From a checkpoint of a small encoder-decoder audio transcriber.
Model: 15.2M parameters, log mel input, encoder arch quartznet, encoder activation relu, encoder depths [4, 7, 4], encoder widths [192, 240, 288], decoder width 256, decoder layers 12, decoder norm layernorm, decoder activation gelu_tanh.
Data: trained on short read English sentences (LibriTTS-R), 26041 training examples, 7.4 epochs.
Rows from block 6 of the text decoder, named by matrix and row number. Rows with one number belong to one neuron. Each number is 128 + 24 x the weight over its row's rms, rounded and kept within 0 to 255. All counts start at 0. After the name is the row's rms in percent of the matrix's.
# fc1: MLP up (decoder.blocks.6.mlp.fc1.weight, 1024x256), inputs 0-127
# fc2: MLP down (decoder.blocks.6.mlp.fc2.weight, 256x1024, transposed), outputs 0-127
fc1.947 106 [123 119  83  95 151 190 113 132 150 114 137 162 177 128 166 134  57 140 131 143 111 113 117 181 120  91  83 132 104 145 114 135 145 100 176 181 115 146  86 114 123  95 164 146  71 111 111 158 135 158 136  89 161 133 127 154 135 101 182 122 130 120  99 110 116 141 153 166 105  90 111 139 124 152 119 121 130 165 105 108 117 150 110 148 172 130 108 143 139 129 159 148  88 158 170  98  92 151 129 116 163 130  80 119  95 130 115 167 154 156 108 150 110  97 114 122 117 150 120 130 156 104 146 101 142 116 139 108]
fc2.947 104 [128 146 117  80 136 127 105 126 143 154 155 123 149 196 104 124 167 134 101 134 173 137 174 103 108 123 123 113 134 151 110 151 142 162 129 153 136 123 119 152  84 121 144 140 174 111  85 109 133 144 126 113 121 113 155 112 132 104 113 130 100  92 156  90 113 109 114 142 106 152 153 126 102 130  97  87 100 144 116 127 126 118 109 129  98 155 148 154 122 122 117 106  96 117 125 140  97 122 173  84  88  86 173 162 126  79 138 148 108 103 154  77 130 110 114 149 160  85 137 138 146 129 152 162 119 114 130  95]
fc1.948 087 [174 136 161 154 134 127  99 134 119 114 109 117 150 117 180 115 132 164 149 141 122 170 138 146 141 119 133  93 154 115 137 137 116  98 114 106  85 116 170 106 127 108 120 106 147 127 100 142 137 128 130 112 103 117 123 144 134 103 144  93 148 126 117 165 135  93 168 131 129 102 129 136 134  79 131 155 121 137 119 146 102 113 138 172 147 106 129 109 176 127 109 176 137 147 131 117 136  96  99 138 106 145 161 124 142 132  87 159 127 145 135 119 110 125 102 191  83  71 121 123 159  84 106 111 154  94 116 134]
fc2.948 094 [112  92  63 170 140 114 128 106 150  91 157 133 124  92  95 122  87 107 137 111 146  95 153 117 100 133 104  87 160 165 130 115 133  87 165 149 108 140 174 167 126 101 104 122 152 121 139 103 125 141 105 147 142 150 119 113 163  94 118  85 133  98 143 133 127 181 149 152 112 114 145 122 121 116 136 137  98 146 136  83 188 101  94 136  97  90 134 104 115 150 101 142 137 117 138 175 117 102 146 109 140 122 148 123 153 114 146 122 136 125 115 112 141  80 158 121 119 164 116 144 149  89 155 114 100  91 146  98]
fc1.949 082 [101 138 132 124 117 138  99 187 140 120 117 140 128  91 149 123 143 142 150 108 126 130  88 150  92 120 141 142 153 115 135 137 136 170 151 125  99 138 112  82 112 139 132 121 102 112 136 163 152 111 126 126 134 114  77 139 132 131 149 128 155 123 118  80 137 105 157 150 145 157 120 131 100 113 157  94 140 198  83 150 110 169 100 161 110 145 170 117 156 102 107 145 109 123 102 174 150 148 135 150  99 111 121 146 117 162 191 123 113 141 112  95 107 133 102 135 134  91 123 134 127 137 114 119 142 121 152 135]
fc2.949 086 [178  79 119 167 144 106 145 122 126 113 148 122 122 136 119 110  89 108  85 144 107 148 134 169 126 105 116  81  99  90 165 117 119 103 168 159 118 143 141 131 100 154  77 147 154 128  72 139 104 106 118 131 176 173 154  91 146 132 145 128 145 143 159 121 136 150 122 136 158 104 141 153 126 171 165  98 117 153 118  99 127 113 108 152  84 125 101 124 106 120  98 117 129  60 123  98 141 104  60 112 128 121 101 136 135 147  92 175 133 108 142 115 162 136 124 110 131 139 139 138  84 135 123 134 118 102 123 117]
fc1.950 089 [ 77 155 162 105 134  93 128 100 136 112 145 129 122 114 143 122 131  69 143 133  82 108 168  90 151 109 144 158 101 131 137 147 127 149 134 107 103 161 171 152 133 150 164 142  84 118 112 126 108 136 144 142 143 144 107 135 127 135 133 154 115 175 150 141 139 102 103 138 104  80 121 164 108  94 143  92 148 147 134  91  98 112 112 102 151 125 128 140 158 128 128 108 152 132 140  90 102 145 152  93 143 113 144 133 125 135 121 152  96 121 114 151 136 146  90  99 142  82 148 144 117 123 104 162 116 128 137 105]
fc2.950 093 [146 143 107 101 107 157 144 116 118 164 112 112 117 137  95 133 131 160 129 100  92 166 135 141 123 188 138 125 130 110 122 141 134 120 164 101 125 135 159 115 105  68 126 173 173 112  99 139 156 158 110  68 122 123 120 143 130 116 113 130 120 120  74 128 118 161 116  77 135  79 132 135 177 115 132 139  99  99 171 141 145 111 116 101 120  97 162 140 123 120 137 102 163 111 104 180 119  91 124 126 118 126 137 149 129 122 126  93 119 153 139 132 127 108 152 130 141 142 157 132 118  97 124 140 140 132 163  94]
fc1.951 078 [156 129 103  93 119 129 148 116 135 125 164 127 168  93 145 136 150 158 127 128  90 115 153 148 174 140 173 155 118 119 157 100 111 177 119 137 127 112 132  90  89  87 142 169 128 154 115 167 131 121 105 126 120 120 111 156 108 140 146  83 123 106 144 149  93 171 136 102 110 155 108 130 149  78 104 102  97 117 133 154 111 140 124 112 142 177 154 161 151 119  84 105 121 131 124 149 113 116 113 125 109 145 102 111 125 118 123 126 143 141 177 118 106 128 133  92 145  96 103  83 154  77 130 156 179 121 117 121]
fc2.951 075 [138 146 104 141 138 131 132 133 113 110 157  93 184 113 115 147 129 134 116 134 128  73 151  96 104 125 125 120 170 105  93 129 165 165 120 115 157 117 111 155 116 149 148 119 168 146 137 117 131  75 136 110 144 134 151  95 147 123 135 154 110 154 123 146  87 106 107 117  92 154 184 135 141  85  94 132 158 149 142 145 145 145 121 125  99 126 163 123 156 144 124 147 119 155 135 106 136 158 149 111 158 101  89 145 115 130  88 127 126 117 124 177 117 138 125 117 100 147 110 118 121 116 101 149  92 102 134 116]
fc1.952 105 [ 58 138  70 114 161 179 155 137 195 125  96 138 153  96 131 157 159 147 124 140 135 114 138 107 130 153 111 117 114 151 115 163 151 127 136 123 132 121 142 158 128 152 140 116 110 153 143 167 115 135 132 162 157 107 115 127  67 144 118 104  92 159 134  80 162 105 107  96 117 101 144 137 141 113 148 132 132 108 158 122 104 112 114 143 140 109 122 124 129 166 167 130 130 112 123 126 112 145 132 153 127  78 149 127 134  95 136 143 129 104 110 108 101 149  99 142 131 152 162 159 149 164  84 111 127 143 139 101]
fc2.952 102 [115 129 132 150 113  98 154  94 120 106 143 143 112 158 121 100 114 145 151 103 118 104 115 108 169 128 155 122 121 121 161 132 132  97 136 148 141 110  78 130 141  99  95 136 127 114 155 161  98 153 119 152 102 149 113 144 147 117 149 115 165 126  90 130 118 123  91 205 149 130 123 148 134 123 124 162 117 153 110 148  97 108 138 162 149 153 121 123 139 131 110 128 122 133 104 159 130 102 121 119 146  96 160 132  81 139 123 114 139 134 151  80 134 124 136  99 169 143 144  90 124  97  79 142  93  79 110  98]
fc1.953 113 [125 124 139 182 135 128 158 134 127  98 136 125 116 112  88 124 150 148  89 128 103 141 115 136 146  95 148 100 140 119 106 121 118 123 162 165 160 128 125 159 118 114 145  90 131  86 150 101 111 145 144 107 186 125 124 148 108 133 100 125 136 152 144 105 123 127 135 147 142 110 127 158 122 125  71 138 132 149 113 168 145 104 133  99  96 130  96 127 149 160 165 110 154 132 179 156 145 142 151 106 129 150 167 125 136 123 162 167 128 117 142 125 140 126 185  54 126 132 191 135 127 106 175 126 101 136 166 164]
fc2.953 108 [136 121 109 119 153 126  97 117 120 167  96 122 138 122 148 150 114 136 126 129 104  76  78 123 101 122 149 174 161 135 130 128 116 118 114 134 113 160  95 116 126 141 157 124 133 170 151 103 132 142 145 146 110 162 120 137 147 105 131 104 136 132 108 142 108 105 116 124 120 143 202 157 166 123 164 159 127 121 110 119 126  93 165 123 155 127 101 148 105 124 107  78 111 159 131  75 146 126 150 136 142 155  95 125 136 139 145 147 124 112 108 171 131  77 152 128  96 118  98 113 135 148 116 106 131  99 160  71]
fc1.954 085 [115 106 101  85  85 126 137 101 150 163 175 129 137 126  92 126 166 127 132 142  73 131 170 128 128 139 128 101 137 104 143 155 137 168 124 136 155 152 158 106 112 146 122 144 101  82 103 106 112 131 136 148 150 150 140 115 134 108 144 145 166 171 131 129 137 100 126 113 138 142 144 112 183 109 131 139 105  87 174 106 150 132 152 113 134 131 101 119 157 124 108 142 165  92 130 122 103 126 125 139 147 157 103 108  84 146 105 112 126 146  94 134 121 123 118 131 132 120 112 143 126 106 148 139 112 118 102 118]
fc2.954 084 [113  99 140  74 176 151 136 139  79 111 115 128  62 154 110 109 105  90  84  95 145 162 132 129 172 111 134 112 111 149 135 131 147 164 137 126 163 105  97 156 138 117 120 129 123 163 152 118 163 123 137 126 125 124 101 131 204 123 100 126  86 109  90  90 165 132 129 101 152 150 120 156 127 128 135 153 132 147 158 118  99 117 134 124 106 115 172 167 127 111 142 148 139 104 125 136 152 152 109 147 100  95 165 105 139 143  99 121 131 150 167 143  74 132 115 144 132 114 175 114 134  98 152  72 143 113 155 131]
fc1.955 082 [119 156 115 104 113 136 117 134 106 120 104 148 145  88 149 116 174 112 105 176 110 179 155 118 166 126 122 120 168 149 119 103  90 149 119 113  92  77 164 175 137 113 127 152 106 143 120 131 131 163  97 127  93 151 113 175 159 134 136 155 106  73 155 154 135  99 157 144 114 106 101  85 153 122 117 119 151 120 148 132 122 140  99 121 100 147 108 157 142  89 149  92 173 117 131 105  99 119 112 146 111 112 116 152 173 145 130 149  81 111 103 152 119 138 118 133 136 176 166 129  93 102 102 105 137 111 126 129]
fc2.955 084 [154 165 149  94 169 120 166 130 101 121 140 134 153 114 140 143 118 154 135  93 111 123 116 125 160 125 127 124 126 153 120 103  89  82 151 101 169  61 104 110 144 135 141  97 156 137 143  97 101 169 139 131 111 122 151  94 110 113  91 110 157 124 133 149 140 111 141  96 147 180 125 143 105 132 172 140  97 112 145 164 154 112 169 181 112 167 118 105 144 136 116 144 104  59  59 133 114 144 146 122 129 106  91 129  92 118 118 130 162  89 145 128 139 164  88 148 117 157 136 112 146 129 126 145 143 187 106 117]
fc1.956 081 [156 142 139 150 148 104 133 136 109 170 145 157 128 148 125 102 115 136  96  80  98 131 113 104 118 130 148 156 159 115 116 109 149 148 108 124  90 116 130 120 130 129 128 132 111 146 176  98 127 131 110 125 113  95 171 146 142  96 123 104 118  87 109 159 139 128 126 107 128  73 119 139 122 111 118 165 154 137 117 130 127  98 111 152 119 118 160 150 126 102 110 113 163  63 110 127 126  99 172 163 151  67 160 142 107 160 163 134 157  98 158 124 138 117 156 110  98 146  83 147 165 130 164 162 157  93 107 108]
fc2.956 096 [ 94  95 159 135 149 146  79 155 138 109 123 168 121 148 146 108 119 165 139 163 148 134 162  66 123  93 105  93 144 133 123 146 121 154 128 136  85  97 112 140 129 144 163 123 178 145 134 128 119 161 145 143 156 145 119  91 100 111 139  98 136 137 130 140 101 114  91 119 134 135  94 109 136 107 107  93 126 142 146 153 126 129 105 116 107 109  89 139 161 143 170 106  94 113 133 124 133 163 141 147 153 160 154  99 131 146 139 129  82 106 150 128 127 122 151 125 144  89 195 107 136 128 101 131  90 141 124  96]
fc1.957 100 [161 113 136 133 127 133 111 122  79  88 120  86 129 142 131 125  86 116 124 162  84 121 181 143 138 123 126 164 105 139 142 149 112  81 127 112 143 128 135 164 140 127 190 129 149 120 113 122 110 103 113 102 102 136 140 134 106 191 140 153 107 123 114 110  89 121 181 150 133 116 115 126 120 114 129 107 143 140 145 124 126 140  94 108 133 150 180 130 107 105 133 132 138 147 149 133 149 107  97  91 107 114 158 103 125 151 133  94  95 123 174 167 119 144 116 103 134 110 148 123  92  95 132 142 111 142 160  88]
fc2.957 095 [118 156 128  98 138  82 152 146  94 125 119 143 124  90 130 147 130 129 115 129 160 107 116 129 136 152 140 130 120 137 150 101 148 167 139 132 132 123 136 105  91  88 134 130  62 130 152 127 129 130 151 129 128 115 154 145 144  78 146 112 133 138 128 112 131 144 120 158 127 120 108 131 107 107 179 172 143 139 127 174 129 146 136 141 138 113 105 161 123 144 115 126  93  94 127 164 137 162 160 153 152 135 111 140 181  72 183 161 162 107  72 130 133  86 105 150 121 119 120 117 159 157 120 144 114  85 129 164]
fc1.958 109 [154 146 134 125 116 155  95 131 116 134 206 119  96 112 118 112 149 113 118 139 136  87 120 107 144 141 125 117  99 115 133 120  99 130 116 131 144 168 117 115 134 126 102 120 101 151  94 158 132 106  84 136 130 126 123 109 148 157 150 135 192 145 161 117 110 147 114 139  98 169 118 167 111 143 149 110 128 148  91 118 133 141 116 104 151 136 114 145 110 105 157 133 166 120 131  97 100 132 143  92 148 154 142 114 113 140 145  88 130 142 161  60 125 108 143 138 112 103 120 135 101 112  99 131 132 146  81 148]
fc2.958 100 [ 96 115 109  78 124 138 132 143 132 147 111 114 150 175 113 104 127 134  99 133 124 105 143 123 173  96  76 141 134 121 129 177 151 123 132 156 108 147 113 143 107 136 145 137 175 122 145 120 125 161 178 172  96 136 103 144 151 130 167 106 126 122  93 122 141 137 114 104 136 138 103 151 101  84 111 106 150 118  99  76 143 110 149 117 130 105 136 116 144 123 124  93 168 153 132  91 139  98 165 138 118 123 129 110 121 144  81 135 141 149 107 107 100 122  98 165 145 152 116 141  96 115 133 134  90 115  88 171]
fc1.959 109 [ 99 130 125 111  81 130 160 143 182  91 126 139 121 111 186 139 161 149  79 153 139 141 135  60 153 106 123 158 119 135  98 125  77 135 118 109 105  95 124 133 141 152  72 121 148  78 133 101 156 155 114 136  93 153 163 173 147 139 154 137 139 162 145 145 138  92 134 169 108 128  96 107  98 113 136 139 149 137 123 147 124  85 128  99 137 136 156 160  91 139 148 114 157 152 118  93 115 138 137 131 107 118 134 109 101 165 122 107 112 103 200 123 114 107 114 104 124  98 130 148  96 122 110 131 121 126 131 140]
fc2.959 104 [147 117 158 153  77 131 130 127 180  89 115 127 145 137  98 103  82 141 143 105 145 118 114 130 148 165 122  87 132 134 176  90 100 172 124 180  99 125 149 111 148 154 126 137 125 130 139 145 141 158 138 108 103 126 123 122 128 127 115 111  96  86  82 136 109 111 152 111 130  93 125 130 128 103 110 118 134 140 180 128 125 164 122 116 178 113  98 111 118 156  94 133 132  92 144 184 143 111  86 147 128 160 142 168 143 144  77 146 167 139 146 145  90 141 168 142 109 130 177 118 147 107  87 119 160 153 109 116]
fc1.960 091 [ 57 146 140  92 126 125  57 131 114 117 156 117 119 141 134  88 127 115 112 122  85  80 120  94 156 173 138 147 106 148 152  74 136 128 146 167 136 175 141 147 135  96 145 138 150 123 183 121 143  90 159 163 153 143 121 139 147 160 112 169 114 127 129 138 117 159 124 119 117 140 119 143 150 150  88 140 116 105 141 133 135  96  55 147  63 114 128 164 137  99 131 127  95 106 161 131 149 117 107 121 134 139 133 128 171 102 154  75 135 130  88 126 108 114 172 153 129 140 158 147 128 128  87 103 126 100  88 122]
fc2.960 088 [162  88 130 166  78 152 155 141 120 139 133 108 143 158 145 132 104 142 108 155 133 168 158 128 125 124 131 126 165 129  98 138 127 132 109 145 147  74 142  76 136 166 148  99 158 106  95 117  99 128 112  94 119 159 139 139 118 150 142 127 141 141 199 136 145 150 119 126 120 112 140  86 130 127 180 119 129 148 139 139 148 130 176 136 147 184 108 131 118 124 131 156  94 119 142 126 107 147 141 128 143 131 161 106 128 164 125 175 129 123 119 130 106 156 109 157 163 141 119 137 134 124 129 135 137 121 120 109]
fc1.961 114 [104 148 159 143  95 129 145 118 117 146 120  92 142 146 102  79 129 141 105 120 109 107 119 154 139 114 123 132 103 148 132 157 128 134 108 144 116 129 157 123 168 117 150  99 149 153 105 113 116 125 146 189 112 124 153 158 152 127 105 140 137 110  99 120 162 136 144 109  91 112 116 144 119 145 160 118  76 101 111 126 112 140 160 181  84  89  97 138 148 115  76 175 129 153 122  99 104 141 108 141 131 153 112 116 148  85 132 130 115 122 147 146 155 129 105 141 123 125 132 104 129 104 138 111 123 109 102 113]
fc2.961 109 [143 120 114 145 148 137 124 131 110  94 121 100 157 154 140 149 125  89 103 113 151 116 100 149 118 111 104 156 127 115 140 152 131 117 152  66 101 117 167 105 112 143 106 159 116 131 163 118 152 122  95 113 150 127 127 140 122  99 111 108 120  90 168 127 145 108 112 145 155 121 208 125  97 128 132 128  91 124 143 144 102  69 141 118 130 162 113 134 117  60 141 141 139 108  90 142 109 167 106 109 113 126 133 134 143 187 126 142 104 152 129 160 131  95 121  94 137  92 145 130 145 140 164 138 109  97 120 126]
fc1.962 091 [146 117 136 135  93 109  62 171 155 124 125 134  80  89  78 141 129 167 117 166 156 117 133 133 150  91 119 139 123 160 129 148 103 164 164  98 146 131 158 157 126  91 135 117 117 129 142 118 143 143 116 119 153 129  88 132 124 145 175 173 144 106 146 122 103 101 118 121 127 134 110 100  97 148  48 105  87 159 154  97 155 146  93 123 134  88 126 112  79 107 131 132 149 129 110 122 130 117 130 104  86 144 186  93 121 135 108 175 150 147 118 121 146 147 120 111 167 157 168 175 153  86 119 167 153 129 126 115]
fc2.962 096 [127 142 149 113 152 134 158 113 117  91 115 144 146 139 149 185 148 127 125 112 127 164 132 152 146  99 123  81 118  83 109 121 162  98 124 134 130 104 129 129  85 164 167 167 130 129 156 109  99 133 123 129 133 151 145 132 112  86 146 112 100  93 103 104 178 115 132  98 155  88 157 114 105 114 136 105  93 131 128  93 136 113 118 115 131 171 177 175 142 132 100 133 142 123 132 118 171 164 143 172 143 129 111 136 131 137 154 104 130 142 132 129 104 172 194  84 144  97  97 132 155 165 131 150 125 144 124 135]
fc1.963 077 [148 151 162 162  94 131 125 108 184 144 129 145 156 126 105 169 143 166 137 117  87 156 104 164 100 148  79 127  98 130 145 104 139 114  75 132 134 111 114 143 162 121 154 144 117 116 125 147 182 144 157 168 143 146 114 140 131 128 101 121  93 134 108 135 173 121 118 120  94 131 152 108 144 122 132 108  97 111 141 103 153 139 135 103  96 157 155 140  72 124 117 104 116  73 119 144 157 133 120 122 152 119 138 164 178 132 141 134 130  92 139 139 155 133 131 145 144 116 153 128 167 152 140 104 122 158 143 104]
fc2.963 086 [140 133 140 123 154 110 135 153 124 103 148 127 128 118 112 153 144 104 133 142 128 110 145  99 125 130 136 144 142 131 107 170 147 135 137  66 127 137 100 146 108 132 131  94 160 131 134 117 106 141  92 120 168 129 140 120  79 160 126 122 116 114 134 111  73 130 133  99 123  95 140 141 138 186 113 160 148 135 120 168 105 109 105 168  94 155 152 167 100 139 112 134 129 133 181 114 115 136 110 140 151 134 145 114 107 109 108 136 152 138 136  76 101 109 123 116  63 121  77  92 112 124 135 107 126 121 146 124]
fc1.964 089 [ 98  98 148 157 166 148 123 149 152 165 119 117  97 116 119 145 149 138 124 106 101 128 112 121  78 132 155 162  74 166 154 140  85 139 129 139 131 128 160 144 107 111 146 143 102 173 102 131 125 146 160 136 134 117 104 137 106 127 140 103 143  94 157  96 136 101 175 133 181 110 124  96 135 122  90  64 138 126 169 115  92 176 130 112 132 178 116 169 146 134 112 152 102 175 126 124 112 136 180 137 121 131 157 162 122 108 127  81  80 101 126  89 120 130 156 173 122 131 147 133 109 110  70 117 161 115 166 133]
fc2.964 099 [135 165 143 114 137 113 119 111  99  92  97 151 134 168  76 123 146 125 133 138 111 112 154 114 151  96 107  85 104 115 106 138 152 129 184 148 144 141 142 128 128 141 105 117 161 160 145 145 146 128 135 109 155 154 127  96 143 167 148 143 127 172 127 118  98  92 113 133 115 160 107 168 118 172 105 155  96 156 155 103 160 102 100 137 124 130 130 129 101 108 152  92 119 137 131 111 131 124 103 119 173  98 130 169 151 147 140 210 154  93 125 100 133 112 149 127 115 118 131 120 145 143 109 103 152 123 103 114]
fc1.965 089 [ 78 130 134 129 129 139 139 129 176 111  97 151 129  91 144 124  92  79 149 148  82 150 183 137 159 136 134 122 106 136 159 174 139 142 145 119 147 136 143  93 148 157 153 107 192 168 154 106 121 124  92 165 123 146  94 138 120 163 110 112 136 158  98 100 114 114 147  86 148 103 143 123  87 133 140 109 134 140 138  89 107 180 138 136 118 129 146 135 143 146 150 141 128 106 120 121 137 102 156 135 139 131 138 127 130 118 147 118 124 119 119 138 108 124 122 142 117 150 154 130 138 141 166 169 128 144 141 108]
fc2.965 087 [141 127 115 136 150 108 138 148 162 111 171 113 139 110 120 117 158 155 121 167 123 118 115 128  85 130 141 144 185  62 175 129 122 116 120  92 143 156 166 174 107  94 149 108 115 115 123 118  99 155 151 121  96 131 142 127 136 147 147 158 135 134 138 123  69 110  77 106 120 142 140 156 149 125  83 132 134 170 126 152 125 132 163 133 148 163  92 133 134 144 137 120 134 162 156 124 137 122 127 161 124 112 117 101 115 144 133 125 146 132 171 119 132 144 125 109 124 146 101 124 122 143  96 134 110 159 107 102]
fc1.966 101 [ 96 148 146 158 144 108 140  81 143 148 102 110  86 136 128 116 100 155 115 119 132  83 132 149 135 137 148 162 114  79 160 109 106 138 155 133 110 150 160 147  90 143 141 141 115  96  92 171  91 130 130 154  93 135 132 158 119 126 138 127 146  67 121 118 143 143 133 120 136 131 121 134 153 152 155 177 109 153 152 124 130 124  98 136  87  97 165 144 130 115 110 125 142 149 104 145 136 149 116 140 142 139 161 114  88 116 133 122 150 121 138 109 176 116 110 165 182 133 125 124 175  87  98 113 157 122 108  99]
fc2.966 097 [146  98 105 108 144 119 105  92 129 112 107 116 113 170 139 165 145  89 116 143 156 133 100 139 107 118 135 127 143 153 117 146 129  90 116  86 136  88 124 130 148 152 109 144 128 127 131 133 174 166 156 140 140 162 111  97 122 180 125 112 171 153 107 136 116 110 129 167 164 172  93 133 138 202 144 137 122 122 123  82 145  85 156 112 168  99 147 150 150 112 119 149 149 137 107 119 130  83 122 109 158 134 144 157 152 157  72 106 112 108 113 117 106 152 170 135 112 111  97 139 110 163 111 140 170 122  95 115]
fc1.967 118 [134 111 125 144 103 156 158  97  87 162 142 150 133 160 148 179 138 147 125 126 113 171 161 155  93 125 112 145 120 156 173 169 125 106 135  99 129 152 138 128 141 163  99 181 131 150 135 114 113 142 141 156  90 147 136 162 134 147 117 139  93 130 126 123 115 106  93 127 151  94 134 161 112 163 137 153 103  62 185 132 123 131 124 158  80 117 161 141 119 126 157 137 118 120  96 135 150 123 121 128 128  98 104  97  94 156 143 111 119 126 125 162 150 101 163 110 144 135 131 137 147 140 105 128 153 153 125 181]
fc2.967 112 [137  87  58 146 107 100 105  92 151 111 137 131 160  99  95  83 108 123 142 133 158 127 128 112 111 126 111 146  98  97 124 117 116 131 167 163  92 123 123  93 135 125 131 132 117 145 143  93 109 123  89 123 117 130 131 152 127 119 147 138 153 137 122 129 130 137 187 165 156 164 128 105 109  83 132 128 140 152 113 113 103 138 113 154 113 106  72  78 126 144 134 129 136  79 121 142 132 174 109 121  89 126 214 132 122 137 155 101 112 111 121 123 105 146 126 133 102 145 165 127 132 132 193 123 139 105 153 150]
fc1.968 102 [113 161 126 126 105 181 169 142 155 147 127 123  84  95 173 136 118 127 155  98 109 150 147 125 129 160 146 159 111 126 114 126 158 161 118 175 114 125 130 134 163 151 127 127 162 121 120 147 118 154 140 167 119 100 144 171 127 139 174 125 167 196 132 172 163  90 116 106 133 139 143 137 117 151 143 128 126 138 124 152 107 143 111 120  85 130 160 125 135 149 133 124 178 118 132 132 143  97 116 102 104 147 124 131 113 159 120 117 149  93  99  89 114 175 152 139 158 108 129 105 120 109 107 158 137 111 155 153]
fc2.968 100 [129 171 118 135 156 141 155 145 150 150 144 139 147 123 123 107 116 133 122 126 144 105 134 118 152 129 103 127 109 160 139  77 164 124  96 143 139 165 133 123 101  99 155 131 124 150 104 121 142 103 131 122 140 162 106  89 137 132 161 131 154 145 109 128  62 203 108 129 132 126 101 107 169 100 114 116 137 124 154 158 114 122 145 126 135 154  96 138 114 113 164 113  86  92 144 175  93 143 117  86 180 128 111 131 101 126  97 112 118 137 153 142 126  86  96 141 143 127 182 136 133  92 142 123 136 149 110 123]
fc1.969 108 [ 89 131 116 116 127 108 125 118 149 145 125 119 108 115 138 130 117 133 155  83 104 151 118  97 123 158  98 133 123 139 151  79 149 151 161 145 108 127 134 144 107 117 107  91 110  81 147 178 174 150 112 104  99 110 149 152  74 137  96 144 144 113 162 156 131 105 104 132 183 106 113 160 147 171 127 112 132 139 129 138 110 122 103 160 171 182 122 133 100 161 160 156 128 135 122 116  83 121 133 147 143 106 161 150 150 117 132 104 132 103 178 163 161 111 127 137 146 158 110 142 126 117 123 100 128 107 154 178]
fc2.969 103 [118 141 160 141 133 143  98 161 116 120 142 100 104 118 128 139 132 106 136 113 160  99 109 132 104 100  91 101 153 141 105 141  70 129 115 161 149 116 107 126 140 135 137 143 160 147  79 153 124  98 136 190 187 146 103  84 151 129 138 163 159 132 175 128 124 104 112 152  98 211 192  88 125 109 123 169 154 161 109 138 180  69 123 126 132 123 134 139 131 173  92 127 123 121  88 151 110 158 107  94 135 148 130 119 125 142  84 136 130 126 120 142 133 127 111 100 101 100 108 108 128 107 129 131 122 164 108 129]
fc1.970 085 [114 117 150 116 132 110 134  86 136 148 117 124 117  92 123  97 133 121 179  83 114 139 137 173 116 107 131 138 125 122 167 137  99 119 135 127  97 177 163 129 110 142 106 128 175 166 171 143 118 142 179 161 119 102 120 128 115 159 109 117 117 134 187 121 102 167  86 127 132 137  94 102 105 148 100 109 127 132 133 159 139 141 135 101 150 134 144 145 118 160  93 162 114 117 152 104 186 125 167 115 145 155  83 142 134  89 112 152 142 134 154 128 132 116 126 108  95  76 144 114 118 108 119 181 154 143 116 138]
fc2.970 088 [115 156 136 157 104 152 119 153 138 153 127 125 123 136 142 150 127 143 134 107 125 113 139 119 135 184 108 170 115 121 104  97 153 115 150  90 149 142 143 137 178 116 127 131 112  91 148 152 137 146  85 159  87 126 135 106 134 105 158 119 109 108 135 156 156 128 152 133  74 102 147 131  95 111 110 144 133 144 117 163 105 107 134 152 120 133 186 140 131 114 128 163 141 161 168 144 105 127 149 147 110  91 111 132 134 143 138  88 127 137  88 107  92 175 123 147 144 139 138 119 176 119 121 130 113 106 125  67]
fc1.971 096 [143 120 165 122  95  76 120 142 157 117 107 161 189 141 110 149 100 120  93 128 150 154 121 126 183 121 114 119  89 170 145 123 121  96 120  97 115 141 130 123 152 181 133 160 162 141 123 110 122 123 128 113 125  90 156 143 147 129  90  99 126 144  93 164 132 106 200 162 122 152 116 118 134 122 139 148 154 147 111 104 113  68 137 138  90  98 140 126 142 155  67 141 116 110 120 112 127 129 175 120  97 171 186 104 105 135 125 121 114 112 163 115 124 125 107 120 106 112 102 101 133 142 120 151 130  75 133 152]
fc2.971 096 [103  95 100 121 149 168 100  93 116  80 127  58 140 133 117 149 146 129 139 130 131 122 142 136 140 177 128 146 124 134 124 101 124 137 114  82 140  91 138 140 129 134 125 113 110 170  95 176 105 154 112 117 122 158 128 137 105 104 114 120 166 109 147 110 128 182  75 144 147 110 153 146 136 133 144 129 106  99 102 135 118 118 133  88 210 113 119 113 130 131 139 121 169 124 147 149 113 120 116 116 110  78 127 129 138 144 129 160 189 119 144 144 198 114 127 123 154 126 136 140 132 153 143 116 133 118 125 107]
fc1.972 087 [114 147 126 179 139 165  83 134 140 176 117 102 124 113  75 112 109  96 156 179 170 146 137 111 136  71  84 136 111  93 104 156 163 152 130 134 152 125 105  78 136 168 140 130  98  88 104 182 137 132 138 124  91  89 161  80 168 180 132 135 140 106 109 145 123 151 151  92 111 126 121 171 108 111 159 143 120 129 122 166 138 120 101 125 104 135 134 116 122 158 134 183 150 148 137 106 117 153 125 107  99 166 136 132 112 167 154 132 109 127 176 144 129 120 128 162 133 172  89 129  84  73 126 138 141 163  96  97]
fc2.972 095 [ 94 136 128 120 136 115 225 148  94 102 110 149 146 150 163 129 151 118 120 114 139 121 161 133 128 101 133 141 100  94 110  98 112 118 116 142 155 130 106 132 116  91 162 127 129 147 125 121 116 127 124 137 164 128 103 146  95 116 125  98 136 165 112 130 117 175 137 163 129 127 114 144 165 179  56 132 146 154 135  96 104 138 124 124 168 109 115  89 112 133 111 114  87 132 134 106 118 112 149 132 124 122  90 125  97  95 162 136  99  83 139 115 113 109 108 141  82 142 111 146 166 121 147 133 144 119 111 156]
fc1.973 110 [ 99 172 108 150 145 129 144 144  87 130 133 112 136  84 202 113 112 149  78 128 125 133 123 189  96 151 171 155 113 144  92 113 169 156 149 135 151 133  83 118  90 119 128 138 147 159 132 154  85  89 136 119 152 126 111 178 125 118  89 147 109 149  93 129 143 122 142 162  90 102 131 139 140 105 149 101 174 144 139 116 152 142 121 135 140 113  83  97  88 124 119 102 145 134 118 151 139 113 122 126  75 128 132 151 111 143 134 113  92 138 124 112 134  63 122 129 144 154  78 129 109 130 122 181 123 193 100 127]
fc2.973 114 [ 88 142 130 121 176 158  85  96 114 154 167 114 133 111 153 133 142 146 138 169 146 123 142 173 121  98 120 110 175 129 124 158 152 144  97 110 109 137 147 149 104  80 104 150 145 143 158 129 136 168 150 128 159 111 155 142 111 135 168 114 135 157 106 142 146 125  99 144 130  96 114 151 104 169  99 138 124 103 129 160 123 117 126 175 145 110 139 144  91 110 128 106 157 144  94 121 159  86 121 133  98 104  98 117 143 145 133 120 119  92 143 105 120 137 121 147 164 121 109 174 131  88 147 137  94 133 101 116]